Weights of a small image diffusion model.
Model: 7.08M parameters, 32-pixel images, activation gelu, num experts 16, layers 12, width 128.
Rows from expert 0 of block 7, named by matrix and row number. Rows with one number belong to one neuron. Each number is 200 + 20 x the weight over its row's rms, rounded and kept within 0 to 999. All counts start at 0. After the name is the row's rms in percent of the matrix's.
# up: expert up (model.blocks.7.mlp.up, 16x128x128), inputs 0-127
# down: expert down (model.blocks.7.mlp.down, 16x128x128, transposed), outputs 0-127
up.13,130,180,182,186,206,189,212,197,203,180,240,194,212,197,222,191,188,210,236,200,196,207,202,216,189,152,196,187,238,190,187,179,208,232,168,212,217,178,233,211,206,214,186,191,215,227,175,218,215,208,181,204,209,221,238,188,208,210,182,202,215,202,181,224,181,225,165,180,233,206,192,216,172,189,146,181,192,191,191,209,219,177,185,223,204,167,161,180,188,214,181,173,226,211,201,196,194,174,165,175,193,245,215,226,202,226,221,183,174,198,241,201,225,225,223,202,204,201,192,188,226,186,181,201,215,202,185,164,192
down.13,114,185,171,227,202,217,212,195,193,173,189,190,156,200,205,195,212,190,210,195,192,192,191,207,206,224,182,199,204,197,215,197,200,200,241,194,176,176,225,220,178,183,235,202,185,185,213,220,210,221,197,197,216,201,179,215,208,180,200,201,219,205,215,219,229,167,225,200,142,206,212,214,182,182,240,187,223,209,238,201,168,222,203,172,184,221,199,193,194,203,248,207,165,180,207,205,222,208,228,230,169,233,200,158,202,203,188,178,208,212,170,176,247,236,192,230,193,218,170,201,217,183,170,191,182,190,196,181,209
up.14,114,200,217,190,227,230,185,204,209,226,188,173,220,228,219,200,230,189,206,194,183,214,186,239,172,193,211,224,204,185,188,193,226,223,230,222,175,182,215,189,175,197,165,201,215,166,198,188,170,183,221,217,196,214,223,215,178,197,197,195,198,218,178,218,198,229,178,172,205,193,186,190,179,188,173,208,256,184,216,159,215,205,224,196,188,187,154,203,203,199,182,193,179,156,226,188,231,240,183,190,228,236,215,178,175,205,218,200,197,176,202,199,215,202,180,186,222,201,224,199,176,240,195,191,189,171,215,198,194
down.14,115,234,188,205,206,205,230,211,196,213,178,218,229,177,203,204,217,199,175,199,221,191,167,205,199,196,193,196,202,202,219,202,170,205,198,234,213,200,181,195,171,184,220,216,229,158,155,197,184,199,178,214,167,196,206,178,206,201,246,192,150,162,205,220,197,180,234,234,212,201,206,229,257,187,189,230,214,204,189,208,195,213,196,208,183,220,187,182,199,207,228,220,243,214,210,208,181,184,165,205,172,237,199,201,187,203,224,213,217,213,203,243,215,205,196,221,205,201,204,213,187,185,158,200,195,213,187,207,232
up.15,108,172,191,199,208,206,167,202,173,151,217,241,214,183,228,210,207,193,204,172,185,202,193,184,178,205,223,178,195,220,183,172,182,234,221,225,215,204,194,221,162,216,238,187,186,210,200,208,248,200,171,197,225,185,185,195,192,225,188,202,210,195,232,178,218,197,187,188,193,219,177,196,218,199,175,237,183,207,200,208,226,209,199,221,233,237,186,210,231,160,189,195,179,193,211,188,228,215,166,160,202,209,204,216,206,202,216,185,167,198,229,211,220,191,224,207,168,173,177,216,193,199,205,214,183,195,166,205,171
down.15,085,180,211,203,219,184,204,201,205,180,229,180,220,212,193,185,171,164,221,191,175,190,212,231,228,181,175,207,235,192,195,206,196,195,163,211,186,192,180,164,210,228,211,198,234,229,220,182,220,185,209,185,190,259,199,206,184,197,186,203,156,231,173,173,192,180,222,217,234,213,196,197,197,225,214,172,214,183,186,191,215,197,202,229,234,153,188,159,204,198,178,204,195,245,176,186,219,170,202,181,198,200,202,172,211,203,179,170,184,206,183,197,224,169,208,208,216,178,182,209,185,186,181,184,203,190,212,215,204
up.16,098,220,210,217,195,212,167,193,214,190,215,237,239,198,189,225,201,220,208,195,180,194,199,228,196,204,200,231,195,193,171,199,185,190,210,188,191,219,246,172,233,173,190,159,201,218,203,213,175,165,198,207,169,214,216,205,236,207,196,208,260,217,194,224,185,168,197,200,220,145,211,190,229,156,217,212,196,202,205,201,185,194,154,232,204,202,199,194,199,206,175,175,202,198,199,175,193,198,179,193,186,203,217,221,198,191,181,185,229,193,165,191,173,184,196,202,232,205,209,166,228,203,175,211,184,175,209,199,183
down.16,107,174,207,204,234,224,217,230,188,195,177,193,208,167,199,206,210,215,176,234,185,207,203,197,219,181,210,187,179,232,188,190,202,208,169,183,205,191,200,204,187,216,183,194,211,193,195,188,203,162,190,216,213,191,221,192,178,200,195,226,203,229,216,184,181,196,184,193,213,227,198,245,190,194,170,191,205,206,226,189,220,182,156,220,200,200,186,215,156,197,148,200,193,226,142,197,206,198,192,177,190,207,248,194,199,236,187,214,203,253,210,220,198,143,205,205,202,222,179,197,207,187,218,223,169,209,204,203,227
up.17,089,199,213,211,191,216,187,180,167,184,191,191,195,188,197,190,197,220,195,173,235,212,176,206,194,163,206,174,199,220,213,211,236,238,219,202,220,197,221,200,221,203,193,184,207,173,199,192,205,197,192,213,243,201,192,172,220,204,240,187,208,180,214,201,199,217,215,181,179,184,219,177,193,245,200,187,216,174,190,184,212,223,196,211,247,239,197,188,162,216,180,241,209,219,187,195,206,218,210,198,192,194,212,212,218,230,191,185,203,151,199,165,183,195,197,171,161,154,183,208,209,204,214,194,195,157,157,213,220
down.17,088,202,216,192,212,180,193,212,234,200,175,205,215,190,201,199,211,197,177,198,179,156,183,187,199,204,165,204,211,201,211,232,213,219,226,227,185,212,222,172,231,174,198,184,223,200,199,186,212,228,191,197,215,171,196,206,196,141,158,233,212,213,199,186,193,221,215,204,183,172,195,217,162,220,189,172,232,179,189,217,191,179,178,201,193,209,188,210,180,189,184,246,146,208,233,180,208,176,186,221,187,224,226,176,202,215,192,187,207,187,209,206,164,186,178,169,200,201,182,222,192,214,203,176,216,167,178,218,222
up.18,082,186,209,182,212,191,206,231,164,200,237,220,209,213,203,234,218,238,172,173,185,189,190,183,217,201,222,184,205,217,194,182,163,197,239,199,224,216,174,198,214,207,197,206,203,195,158,204,201,218,178,204,221,196,215,229,198,221,211,209,239,213,195,188,167,191,200,198,175,169,184,165,188,190,175,213,163,224,202,226,221,210,190,204,212,222,186,229,228,214,201,191,190,209,236,202,202,193,234,206,179,208,202,166,199,187,238,197,159,200,212,157,181,184,161,186,229,215,175,185,181,227,178,182,184,189,194,191,215
down.18,079,213,217,236,192,206,224,225,203,196,202,222,226,163,213,147,190,229,248,199,209,198,211,202,199,204,161,194,201,216,221,246,230,193,175,235,190,171,201,204,191,212,198,168,225,210,194,208,214,209,201,235,224,236,197,199,204,201,193,196,206,219,193,230,201,195,209,197,220,231,211,193,194,216,201,176,228,181,211,203,222,168,198,232,165,208,215,196,206,204,195,198,229,223,198,212,188,196,257,231,226,215,192,186,186,200,216,194,178,184,187,226,189,220,190,213,174,208,226,216,242,207,210,204,210,215,206,225,240