A small image diffusion model, trained from scratch: 6000 steps.
Rows from block 2 of a small image diffusion model, named by matrix and row number. Rows with one number within an expert belong to one neuron, the router's apart. Each number is 128 + 32 x the weight over its row's rms, rounded and kept within 0 to 255. All counts start at 0.
After each expert's rows are labels from the 100 images, of 14848 (inputs lightly noised), where the router gives the expert most weight on average: "patch colour" is the nearest of a few named colours to the mean colour under the peak. Only what is clearly more common there than usual is listed. The data: photos of arthropod specimens (BIOSCAN-5M).
# router: router (model.blocks.2.mlp.router.weight, 16x128, trained with AdamW), inputs 0-127
# up: expert up (model.blocks.2.mlp.up, 16x128x128), inputs 0-127
# down: expert down (model.blocks.2.mlp.down, 16x128x128, transposed), outputs 0-127

# expert 15
router.15 [119 103 152 178 178 218  80 130 110 134 136  83 155 125 141 163 180 133 135 170 146 120 115 199 145 106 184 137 201  59 111 146 123 125 119 162 127 121 116 150 152 121  79 149 142 117 152 141 133  77 110 154  86  82 116 139 161 134 111  75 151  92  88 196  65 149 147 136  93 103  38  73 154 106 112 151 162 111 179 184 144 103 152 111 169 108  97 143 150  67 117 147 153 145 125 120  89 114 165 134  95 132 144 128 143 160 135 119 149 142 100 124 103  96 111 121 171 179 108 112 147 112 130  77  92 171 137 128]
up.0 [146  89 110 160 121 139 106 152 127  75 191 155 160 155 140 119 179 125 117 117  87  74 116  87 103 168  92 165 177 121 103 160 133 183 119  39 139 139  95 130 171 163 132 185  81 161 134 111 146 127 121 148 109 163 141 169 137  90 146 163 136 133 182 140  94 128 124 145 143 129 127 150 140 109 118  52 148 121 145 156 101 131 141 115  75 125 172 176 107 117  70 153 143  88  85 130 123 151 101 130 105 112 108  88 113 114  86 125 167  61 196 138 175 175 114  58  89 138 141 126 164  83  86 169 128  92 104 179]
down.0 [159 112 123 122  84 130 174 119 108 139 122  51 127 155 137 119  84  90 136 141 190 140 128 129 161 115 179 100 118 183 112 133 153  99 116 186 148 126 120 126  59 104 105 165 168  88 154 168 139 135 138 114  85 114 152 135 113 173 125  73 161 143 137 108 134  77  51 122 146 143 108 114  87 169 135 101  65 117 108 102  88 102 117  70 160 115  73 135 180 191 152 128  98 128 141 160 129 131 103 192 140 143 164 128 167 151 184 134  85 166 115 102 122 106 139 192 171 160  84 107  65 134 179  76 130 140 116 107]
patch colour: grey

# expert 9
router.9 [143 100 131 126 128 143 136 202 168  86 154 127 121 140 183 213 163 144 116 176 133 114 176 128 196  76 144  93 136 175 128 113 146 114 125 140 114  96 152 145 165 161 136 120 118 116  92 113 170  95 130 167 135 116 168 101  92  78 178  96 106 167 144  81 128 143 110 109 170 192  82  96 120 141  95 141 113 167 126 114 136 142 185  95 133  90 177 194 109 141 105 130 129 152 138 118 129 148 133 148 193 112  77 140 156 134 142 132 106 106 131  76 135  91  77  82  69 111  96  26 135 133 119 101  86 130 169 131]
up.0 [151 171  81 119 137  72 136 154 112 191  66 153 151 158 161 110 155 111 132 173 103 144  75 213 121 102 133 159 128 148  81 125 149 101 135 136  99 148 132 166 171  97 137 141 171 124  86 118  92 197  77 109 122 163 103  97 114 168 117 162  83 115  79  53  74 138 121 181 165 176 162 121  82 121 152  79 178  72 147 145 119 155 128 130 110 133 108 125 101 170  83  81 136 121 134 139  93  91 121 113 165 141 128 123 136  98 141 119 108  88  88 143 152  95 117 127 157 123 148 149 104 189  82 143 136  72 124 179]
down.0 [104 102 181 105 120 147  73 139 144  50 185 134 101 104 116  72 140 145 163 144 134 101 158  99 150 130 167  61 163 140 147  89 117 156 104  97 157  75 107 116  62  99 189 160 118 136  87 154 118  54 173 126  83 179 127 117 143 106 100  80 146 130 156 171 114 119 166  86 119 147 175  77 128 127  93 117  83 136  85  94  92 146 116  75  74 150 142 142 191 106 203 124 148 108 130 117 133 139 143  97 140 148 132 134 174 121 137 159 131 193 137 121 164  83 145 123 140 188 138 126 140 125 178 161 133 153 135 112]
patch colour: white

# expert 10
router.10 [184 106  90 114 151 125 110 187  99 122 152  93 138 139 173 131 113 156  61 152 152 108 143  96 115  48  94 166 120 149 110 101 184 106 151 133 123  82 151 150 160 116  95 107 143 106 145 159 139 112 114 152 160 106 146 104  79 121 144  78  75 159 158 154 134 135 160 125 130 130 148  77 114 181 124  83 127  92 175 236 160 109 194 123 101 118 119 198 170 134  87 111 127 117 147 132 161 138 184 134 164 104  91 120 178 114 149 145  73 103 112 114 181  55  80 130  95 143 101 101 134 119  91 130 108 110 103 134]
up.0 [192 154  86 124 128  78 165 117 167 135 128 125  97 167 128 123 116 103 181 132 100 149 121 166 114 162 169 156 156 133 105 108 109 138 154 143 128 165 125 133 115 114 103 123 141  27 165 134 142  92  26 123 144  76  86 153 136 155 143 147 109 111  76 124 155 108 140 117 149 167 161 140 107 153 180 105  89 108 166  84 130 163 188 133 151 122 183 167 183 158 113 106 179 112  72  74 106 137 107  63 123 130 105 111  91  90 150 105  84 114 131 143 138 109 204 109 115 118 116 195 157  93 141  90 152 136 100 123]
down.0 [117 112 207 137  97 182  99 150  80 140 125 162 187 134 143 158 144 153  96 129 140 105 130  96 114 108  93  83 115 109 126 150 144 173 130 116 172 106 131 101 114 125 162 128 111 217  79 120  93 116 199 120  85 217 166  81 116 105 117  95 122 132 152 131 116 104  95 139 130 125  89 111 158 110 115 167 147 137 131 137  86  90  68 147 103 179 110  88  57 112 152 156  81 169 200 171 143 140 157 150 111  80 153 138 143 123 122 163 182 128 110 138 145 138  62 162 141 184 160  99 107 137 133 172  93 145 104 145]
patch colour: white

# expert 3
router.3 [173 106 100 116 107 117  76 175 135  79 178 114 184 131 201 214 101 106  94 111 130 147 126 140 187 127 109 126 122 175 142 111 144  95 116 157 103 101 134 126 193 166 136 168 122 135 108 165 176 139 131 136 136  82 143  80  82 133 144 160 154 154 135  68 118 145 148 131  94 122 141 143 104 175 111 121 195 214 182 114 133 118 149 163  95 103 118 120 134 126  72 119 131 112 102 137 148 156 124 125 160 147  95 119 169  92  76  95 107 137 111  88 140  20  90 146 124 114 140 112  59 125 130 100 104 102 123 120]
up.0 [154 103 117  56 127 180  84 138  95 132 145  97 129  85  98 140 184  64 142  81 139  48 126 115 192 144 125 152 158 130 153 108 110 153 139  95 177 144 217 130 139 155 157 132 120 119 144  92 106 134 126  87 192 103 129 187  83  79  95 206 158 113 137 120 134 126 140  94 109  94 141 142 188 149 120 143 107 120  94 178  86  87  66 119 126 147  96 117 108 134 175 147 152 130 127 102 140 141 114 142 127 159 113  76 133 138 183 125  84  64 142 167 170  89 146  96 105 180 149 160 122 142 147 135 139 135 160  98]
down.0 [115 137 132 198 113 103 167  99 157 120 116 157 146 167 144 110  70 185 113 173  87 197 127 137  89  96 122 146 100 101 101 133 132  95 151 133  85 110  25 136  97  85  85 133 145 159 136 182 164 103 134 134  94 138 120  86 174 190 165  63 106 148 149 135 116 136  97 141 149 158 121 133  96 102 128  71 142 128 173  74 157 169 184 125 136 106 189 141 163 131  80 100 105 134 147 151 123 122 130 102 108 100 165 177 137 107  92 141 195 164 121  99 125 167 112 152 162  70 111  83 153 117 130 124 110 120  76 145]
patch colour: white

# expert 0
router.0 [133 103 120 109 137 117 136 178 165 108 176 111 111 144 112 198 126 159  61 160 112 117 174 137 124  58  92 149 147 168 137 163 123 159 107 153 125  82 173 126 156 146 136 170 113 131  95 171 172  96 163 113 132  74 124  84  59  98 163 144 113 110  82  88  91 156 126 106 140 155 130 165  78 137  65 113 200 133 127 152 104 126 133 156  81  85 160 129 129 134 142 100 158 178  59 123 133 159 160 110 135 154  95  94 140 153 130 133 150 106 125  98  90  66 124 125  95 120 134  98  95 107  88  93  63  42 122 153]
up.0 [151 113 115 128  80 159 164 169 148 103 116 138 150 160 105 118 149 183 141 148  54 125 153 170 101 120 151 128 124  26  91 166 152 116 150  72 142 158  66 169 211  84 103 103 143  87 161 143 119  93 126 192 110 181 160 161 107 129 129 155 130 109 152 134 134 166 141 165 146 140 132 171 131 105 117  60 106 142 151 154 161 137 131 140  77 122 111 144  88 105  72 136 111  87 126  75  90 128 195 123  94 113 117 160  84 151 101 194 151  80 132 178 111 135 160  99  95 131 143 115 161 123 162 176 120 129 129 114]
down.0 [124 114 145  99 143 120  96 111  68 136 142  82 111  76 169 112 127  90 134  75 189  98  76  72 130 140 123 145 136 204 139  74 125 169 117 158 125 125 198  86  60 159 147 149 118 162 131 116 133 135 122  86 123  71  99 116 153 121 116  93 144 112 121 113 109 103 108  88 121 115  83 101 140 156 143 149 156 119  92 100  56 114 119 110 169 123 106 118 193 156 163  93 115 125 148 183 155 107  60 142 159 152 142 109 201  91 139  63  93 196 138 106 151 115  73 154 151 142 113 161  95 135  86  86 125 155 129 137]
patch colour: white

# expert 7
router.7 [137  75 126 136 176 146 133 162 130 126 182 117 166 149 142 140 152 157  90 122 137  97 119  90 142  53 151 115 131 148  97 137 148 124 180  73 132 153 159 123 119 148 144 131 143 129 162 140 150 166  94 157 150 122 129  98  68 163 128 100  71 125 124  97  91 115 102 140 139  77 155 103 162 146 111  55 120 212 165 145 158 124 160 116 105 123 140 135 165 134 125  95 108 132 127 184 115 187 153 150 177 127  88 116 166 101 107 113 138 128 114  59 177  59 149 157 166 149 109  45 104  80 127  65  40 130 147 117]
up.0 [169 159  81 143 108 112 190 140 166  99 183 166 115 113 149 149 111 144 122 162  60 151 125 127  97 180 101 104 150 138 101 193 103 145 113  81 152 184  66 131  91  99  99 110 158  67 138 113 159 127 140 198 138 130 143 156 108 120 123  63  96 127 147 153 120 137 103 152 145 131 153 148  98 150 193  87 137 143 176 138 135  82  45 136 112 127 143  84 143 127  99 106 109  77 127  89 102 107  88  86 166 156 177  97 112 126 163 100 105 122 155 181 154 200 162 127 112 133 170 150 109 121 139 139  94 179 131 174]
down.0 [134  94 149 117 116 153 113  93  91 170  86 114 133 140 105 101 147 117 145  93 172 111 143 112 141  65 147 163 125 129 152 101 109 162 156 174 128  70 190 139 141 159 138 137 122 211 151 167  92 143  99  58 146 145 121 125 159 111  66 205 171 147 125  87 109  86 200  98 121 105  80 130 166  99  87 146 148 119  54 128  54 144 202 106 161 139 141 168 129 121 136 151 168 188  87 177 135 120 134 173 100 150  90 108 166 139 133 162 147 108 102 137 100  83 134 143 132 106 102 112 163 111 103 136 159 100 126 107]
patch colour: white

# expert 14
router.14 [186  61 147 136 107 136 118 178 157  81 178 115  96 119 179 119 117 102 101 150 123 160 124 134 103 114  95 102 194 163  95 117 156 101 161 110 152  34 147 109 172 148 124 147 110 142 108 145  92  99 146 160 103  95 169 140  63 140 160 102  70 158 145 109 133 148 133 152 156  99 125 145 101 170 115 127 132 179 136 126 154  86 145 165  80 131 173 163 163  90 135 127 134 130 161 164 187 145 133 126 179  80 149  98 159 151 138 134 121 110  92 115 130   9 104 137 118 167 119 115  77  88 118 109 100 102  95 175]
up.0 [115  58 133 120 136 132 172 185  62  88 171 162  84 148  70  94 162 114 169 130  90  64 104 139 105 114 136 179 148 119 112 116 151  89 161  82 110 149 174  95  75 111 126 136 138  74 111  84 122 102 169 132 106 147 138 141 147 141 123  82 109 122 158 174 124 174 123 155  89 148  85 110 146 209 104 153 131 135 120 124 133 102  61 157  93 147  98 118  90 148 146 181 115 110 151 112 128 191 111  86 139 136 159 105 116 157 157  94 127 157 165 150 191 142 112 212 152 177 134 101 146  75 129 139 107 151 130 162]
down.0 [114 193 125 145 113 137 125  62 190 205  71  92 160 123 166 166 119 126 116 111 145 177 152 143 141 136 142 103  92 123 139 161 108 156 110 160 154 124  82 169 163 137 102 132 109 175 159 187 131 159  83 115 143 116 120 112 134 111 126 193 160 150  97  99 171  89 152 103 145 124 143 146 120  62 169  97 154 115 147 164 125 167 167  92 171 101 140 154 190 134 115  82 164 137  88 149 120  56 132 156 108 118  74 155 143 112 133 162 143  79 125 109  53 136 180  66 117  65 150 145 152 140 142 103 168 103 122 117]
patch colour: white

# expert 8
router.8 [123 158 125 162  87  90 109 144 122 121  73 175 123 143 105 135  96 113 155 125 114 129 131 150  94 173 117 140 113 160 170 105 129  76 100 132 120 156 138 129  82  75 168 107 133 183  96 129 146 122 199 111 111 138  95 160 154 164 126 172 202 101 145 135 122 146 127 142  99 129 148 112 145  88 147 204 111 114 103 120  56 178  90 151  89 139 115  90 136 163 110 137 128 174 114  95  86  91 101 115  66 119 167 157  78 107 121 142 139 107 172 165 185 173 153 162  94 118 180 189  69 174 155 172 201 124 112 129]
up.0 [144 124  99 152 118  95 134 114 129 107 123 132 148 170  89 151 179 123  54 206 138 143  92 125 129  71 158 171  72 122 123 136 149  93 120 123 176  57  66  83 155 104  78 115 177 141 158 150 123  66 140 153 121  94 163 130  99 192 127 113 158 150 106 126 143  86 140 111 124 113 142 140 135 115 149 166  87 115 127 158 114 177  70  76 113 195 160 156 170 138 138 100 154 130 168 117  85 119 135  94 121  83 127 154 166 108 120  99 132 193  58 177 119 146 146 132 118 145 171 119  96 158 184 107 122 164  80 155]
down.0 [167  63 115  79  80 143 165 117 103 124 108 132 149  94 131 131  96 167 174  70  99 131 126 143  94 144 132 172 162 103 136 135  88  96 115 171  97 211 193 160 126 107 114 170  93 110 123  98 132 138  75  71  90 128 129 130 107  91 106 101 128 134  69 120 153 153 102 127 126 180 149  39 106 148 164 156 145 129 133 154 103  58 168 146  95 126 127  88 154 151 153 216 181 138  98 110 155  92 132 177 123 180 133 115  65 172 125 132 147  75 130 121 141  97 144 104 161 147 117 156 153 135 105 138 136 137 172 127]
patch colour: grey

# expert 4
router.4 [102 137 131 171 134 132 144 101 121 157  74 173 145  98 101 132 150 117 200 118 140 157 130 125 102 119 140 160 113  81 117 145  94 132  95 108 141 181 150 145  66 116 117  99 167 144 132  90 113 124 143 124 105 117 154 219 170 140  49 111 181  70 143 164 120 176 103 151  93 155  55 131 159  54 173 155 140 132  99 121  96 174 122 124 166 128  77 105 146 104 142 146 104 152 126  80 118 109  62 136 108 116 173 158  66 125 128 102 188 141 160 196 123 147 175 171 111 139 117 174 168 125 133 128 173 145 113 131]
up.0 [148 131  92 109 108 212 143 143  75 104 101  68 131 101 148 137 138 144  94 124 126 144 121 196 121 103  78  71 177 168 132 114 126 128 169 113 126 112  70 124 147 182  96 117 157 166 137  63  64 103 115 156 153 135 107 119 153 166  85 134 129 125 126 164 152 136  91 188 193 109  90 104 147 186 162 149  86  67  91 150 140 124 139 172 147 146  99 143 181 145 125 102 109 136  85 126 134 112 135 160 199 116  81  82 208 102 125 103 104 148 122 164 106 126  76 121 184 147 125 135 129 150 115 108 174 148 125 125]
down.0 [117  51 143 183 187 131 157 114 111 136 128 144 167 173 105 126 112 149 120 154  95 151 158  54 121 131 135 118 120  72 150 154 110 127 120 150 103 161 178 117 123 100  59 127 106 101  95 195 147 113 110  88 151 196 101 173 116 175 119  85 123  99 109 139 114 173 170  77 119  64 181 141 177 106 115 104 150 120 158 107 131 116 103  87 164 165 153 143  50 142 114 126 148 161 161 130 136 109 138  97 101 152  93 163  97 110 169 138  96 139 164 106 198 166 180  88 132 141 151 104 188  84 113 125 101 117 140 147]
patch colour: brown

# expert 1
router.1 [109 146  99  91  88  63 105 154 109 180 146 151  95 134 113  81  96 100 129 130 123 146  95 155 124 131 142  94 106 132  97 128 164 159 153 126  71  98  96 124 148 119 175 121  98 108  96 160  80 164 105  69 140 142  59 113 165 107 146 178  84 157 168  79 114 101 145 106 179  98 178 176 101 179  99 137  81 131 104 123 115  79 117 167 134 153 145 118  95 179 130 125  82 144 180 147  96  86 157 166 166 159 143 145 111  89 151 188 133 152 112  84 132 146  60  98 123 123 167 163 142 145 152 206 159 168  96  96]
up.0 [159 113 138 102  57 112 167  78  98 161 172 172 164 161 117 103 151 184 108  30 143 163 147  74 163 127 132  94 124 142  79 157 102 143 108 137 157 129  91 171  88  93 128  94 155 176 147 142 123 149  92 157 151 180 141 149 126 171 110 110 142  83 115 133  85 121 135 148  99 111 146  99  95 143 159 142 116 166  74 149 124 121 146 115 161 151  96 107 156 138  69 126 128 120 112  27 132 135 112 117 153 132 117 115 163 134 162 180  94 129 172 106 111 132 116 177  96 173 111 133 128 115 158 140 144 233 111 179]
down.0 [125 125 105 147 137 117 120 111 143 159 144 148 122 168  59 131  39 127  62 139 110 191 109  93  88 169 154 106 114 131 117 135 101 125 141 107 137 134 131 199  85  89 179 100  99  74 138  91 185 144 144 132  95 122 166  96  67 109  60 130  84  86  96 143 114 101 136  69 147 130 139 145 134 140 159  99 118 123  78 149 145  92  85 175 213 189 154 102 139  97 128 149 119 122 130 143  99 152 106 143 165 132 146 125 139 126 192 174  61 137 113  81 136  99  87 110 104 147 162 108 112 102  88 113 133 183 129 108]
patch colour: white

# expert 6
router.6 [102  69 129  83  98  85  74  87  74 105 145 123 112 172 127 128 120 158 105  92 137 100 137 142 121 131 123 113 157 100  86 149 204 171 168 182 210 133 151 137 129 148  89 119 140 116 139 119 139 142 111 119  96 136 124 166 174 110 111 167  90 109 144 116 221  97  50 132 166 198 124 153 193 155 160 101 124 122 165 146 156 123 119  96 161 172 177 147 134 174 118 116 132 105 126 138 177 160  88  49  83  77  90  86 119 153 162 134 147 135 130 139 162 106 143 140 139 100  99 114 170 166 122 141 116 128 101 134]
up.0 [ 91 133 122 131 122 130 100 126 132 123 113  87 111 177 165 129 181  93 144 154 124 135 139 159 107 133  93 181 171 151 145  75 161 161 153 145 180  92 100 116  89  23  97 133 173  79 118 125 139 113  84 138 127 115  90 153  70 121 135 102 109  96 134 149 193 127  95 140 111 112 136  70 133 174 161  93 223 148 122 120 138 124 151 113 162 144 170 147 169 172 129 135 191 106 121 141 132 173 116 105  99 122  75 122 182 104 106 132 110 167 145 130 150 173  99 116 124  51 101 194 117 134  99 140  57 133 109 125]
down.0 [136  86  68 166  97 119 139 140  86 111 144 115 156 155 102 153  48 157 143  94 131 134  83  84 151 123 120 126 107  77 124 198 109 133  98 141 142 142  81 156 122 180 108 133  70 142 108  56 102 138 131 152 114 100 136  65 111 153 138 138 101 129 121  93 162 148 102 200  83 171 133 105 139 109  71 180  48  97 132 153 154 143 143 134 117 132 132 130  94 134 141 121 138 168 113 127 154  82 172 101 100 166 152 176  63 166 198 131 171  79 128 117  94  69 140 123 111 132 111 108 115 146 160 105 146  90 178  89]
patch colour: white

# expert 13
router.13 [170  63 167 124 184 127 121 149 148 106 157 135 147 137 149 168 154 177  91 132 110 106 187 124  95 114  86 144 131 157  89  83 155 142 122 123 138  58 141 145 156 164  94 177 125 134  82 136 129 156 111 111 147  98 160  84  60 146 189 125  99 146 166 128 134 104 111 125 130 118 119  97 100 144 105 152 177 200 183  86 163 123 142 110 126  92 152 119 166 121 100 130 134 128 160 148 124 156 103 184 113 162  92 137 126 155  90 132  99 122 136  82 176  32 119 118 106  91 155  35 126 122 125  81 127  69  85 101]
up.0 [101 107 140 129 120 166 159 101 113 110 171 104 145 125 114 136 147  39 176 124 174 127 155  88 154  81 156  84 136 127 116 130 132 106 123 125 170 127 123 120 101 133 168 109 109 112 187 154 123  77 123  97 143 112 181 161 101 120 112 134 184 159 137 183  89  75 171  73 123 159 120 114 186  76 123  40 102 140 128 113 109 143 111 110 114 138 166  90 150 148 131 176 136 196  63  67 126 109  98  92 115 120 100 126 109 154 169 128 118  98 119 149 171  54 181 122 104 183 114 160 132 139 124 172 195  97 125 143]
down.0 [112 174 146 146 130 127 130 147 147 170 138 128 120 125 129 146 119 188  73 145 104 125  72 160  99 169 116 179 100 126 116 152 157 112 152 119  92 172 104 103 110 113  75 136 146 166 102  91 185 187 107 157 114 142  83 128 184 125 145 117 108  47  85  89 133 171  29 144 136 127 160 117  90 161 135 154 158 134 118 124 131 140 156 154 123  92 100 140  67 142  95  79 107  48 175 184 136 104 138 148 133 132 132 118 144 101  74 117 139 158 162 130 118 193  89 144 141 102 145 123  84  82 118  75  62 122 134 172]
patch colour: white

# expert 11
router.11 [192 103 127  95 108 166 107 179 183 143  87  87 131 134 153 205 154 137 117 110 116 103 137 147  84 116 160 170 161 158 131  85 161  68 126 167 104 107  99 136 158 168 147 157 110 132 132 165  95 102 133 163 162 148 176  85  69  60 113 101  81  91 135 128 116 142 129 114 102 126 126 101 147 167  97  94 136 134 158 125 123 108 228 155 111 129 156 123 132 150 114  66 157 117 100 190 138 171 108 165 109 144 104 105 158 145 127 121 100  68 117  80 115  82 140 138  96 113 147  77  73 133  69 100 100  80  97 138]
up.0 [112 136 133 103  96 142 138 153 141 131  92 107 123 107 122 109 142 133  95 163 147 101 108 139 154 113 129 110 146 112 144 154 106 106 143 129 163 153 162  78  65 156 107 126 115 171 142 120 126 113 128 122  95 209  87 177 137  49  68  74 110  71  80 128 144 153 102  69 161 113 136 174 138 148 125  95 139 169 211 144 124 152  97 127 109 169 144  85 155  51 146 173  51 125 112 129 140 149 124 132 142 180 138 102 164 102 128 149 123 130 189 179  94 122 122 139 136 112  62 203  85 123 104 169 128 158 133 191]
down.0 [127 115 133 189 173 139 136 114 105 141 184 152 161 161  94 122 110 132 149  85 111 159 152 135  88 133 123 129 105 129 104 141 137 172 144  93 144 104 105 149 172 105 142 147 125 101 115  88 145 145 116 116 139  41 163  99 118 227 164 165 120 175 186 130 113  90 157 178  92 112  91  97  93 118 156 151 135  76  71 121 106 128 140 113 150  74 110 153 103 187 119 100 188 158 138 146 146 137 111  86 139  92 101 163  78 153 158 115 153 117  96  85 146 162 172 116 128 146 164  36 186 137 166  88 130 137 118  71]
patch colour: white

# expert 12
router.12 [106 218 172 169 111 138 178 140 129 218  96 144 139 155  96 116 112 116 169 110 179 130 109 141  93 156 144 111 110 146  96  86 138  73  84  57  84 108 173  96  87 114 166 131  71 116 138 147  93 138 105 131 133 172 127  79 120 153 147 168  68 135 134  61 111  99 104  95  75 113 158 170 109 154 114 134  92 116 107  64 140  99 120 166 127 126 156  55  97 142 169 128 124 127 150  75  92 139 127 180 114  98 108 126 124  71 119 121 131 122 128 164 119 161 123 115 154 126 121 163 149 185 135 188 130 126 160 112]
up.0 [119 129 174 136  72 119 149  90 181  56 144 107  89 125 113 105 122  79 110 134  86 152 184  76 110 163 140 145 142 130 148  81 147 109 133 176 150 191 117 169 182 109 143 171 185 110  93 146 126 115 177 118 161 157  92 136 141  50 109 199 154 136 132 110  92 114 107 151 120 148 110 165 123  80 144 167 111  81 101 122 109  50 110 129 142 127  67 129 127 118 112 126 170 142 157 153 159 167 139  92 101 105 137 110 128  78 143 180 144 185 166 161 122 152  80 134 128 152 145  97 126 134  71  98 182 138  83  96]
down.0 [118 137 125 111 132 103 157 155 173 123 142  88 152 118  75 127 184 114 159 120  98 149 122  75 138 145 109  75 179 174 173  76 137 124 154 131 105 121  89 169 177 179 155 186 172 131 134 146 111 107 179 143  96 133 130 160  74 111 171 137  69  59 125  92 105 108 168 170 137 196 135 138 181 151 186 160  96 140 157 105 128 149 122 183 140  91 118 144 143 127 118  93 176  56 119 146 132 128 202 104 150  69  97 128  90 169 132 176 125 149 151 130 151 110 147 124 142  92 115 128  81 145 118 102 152 181 140  88]
patch colour: grey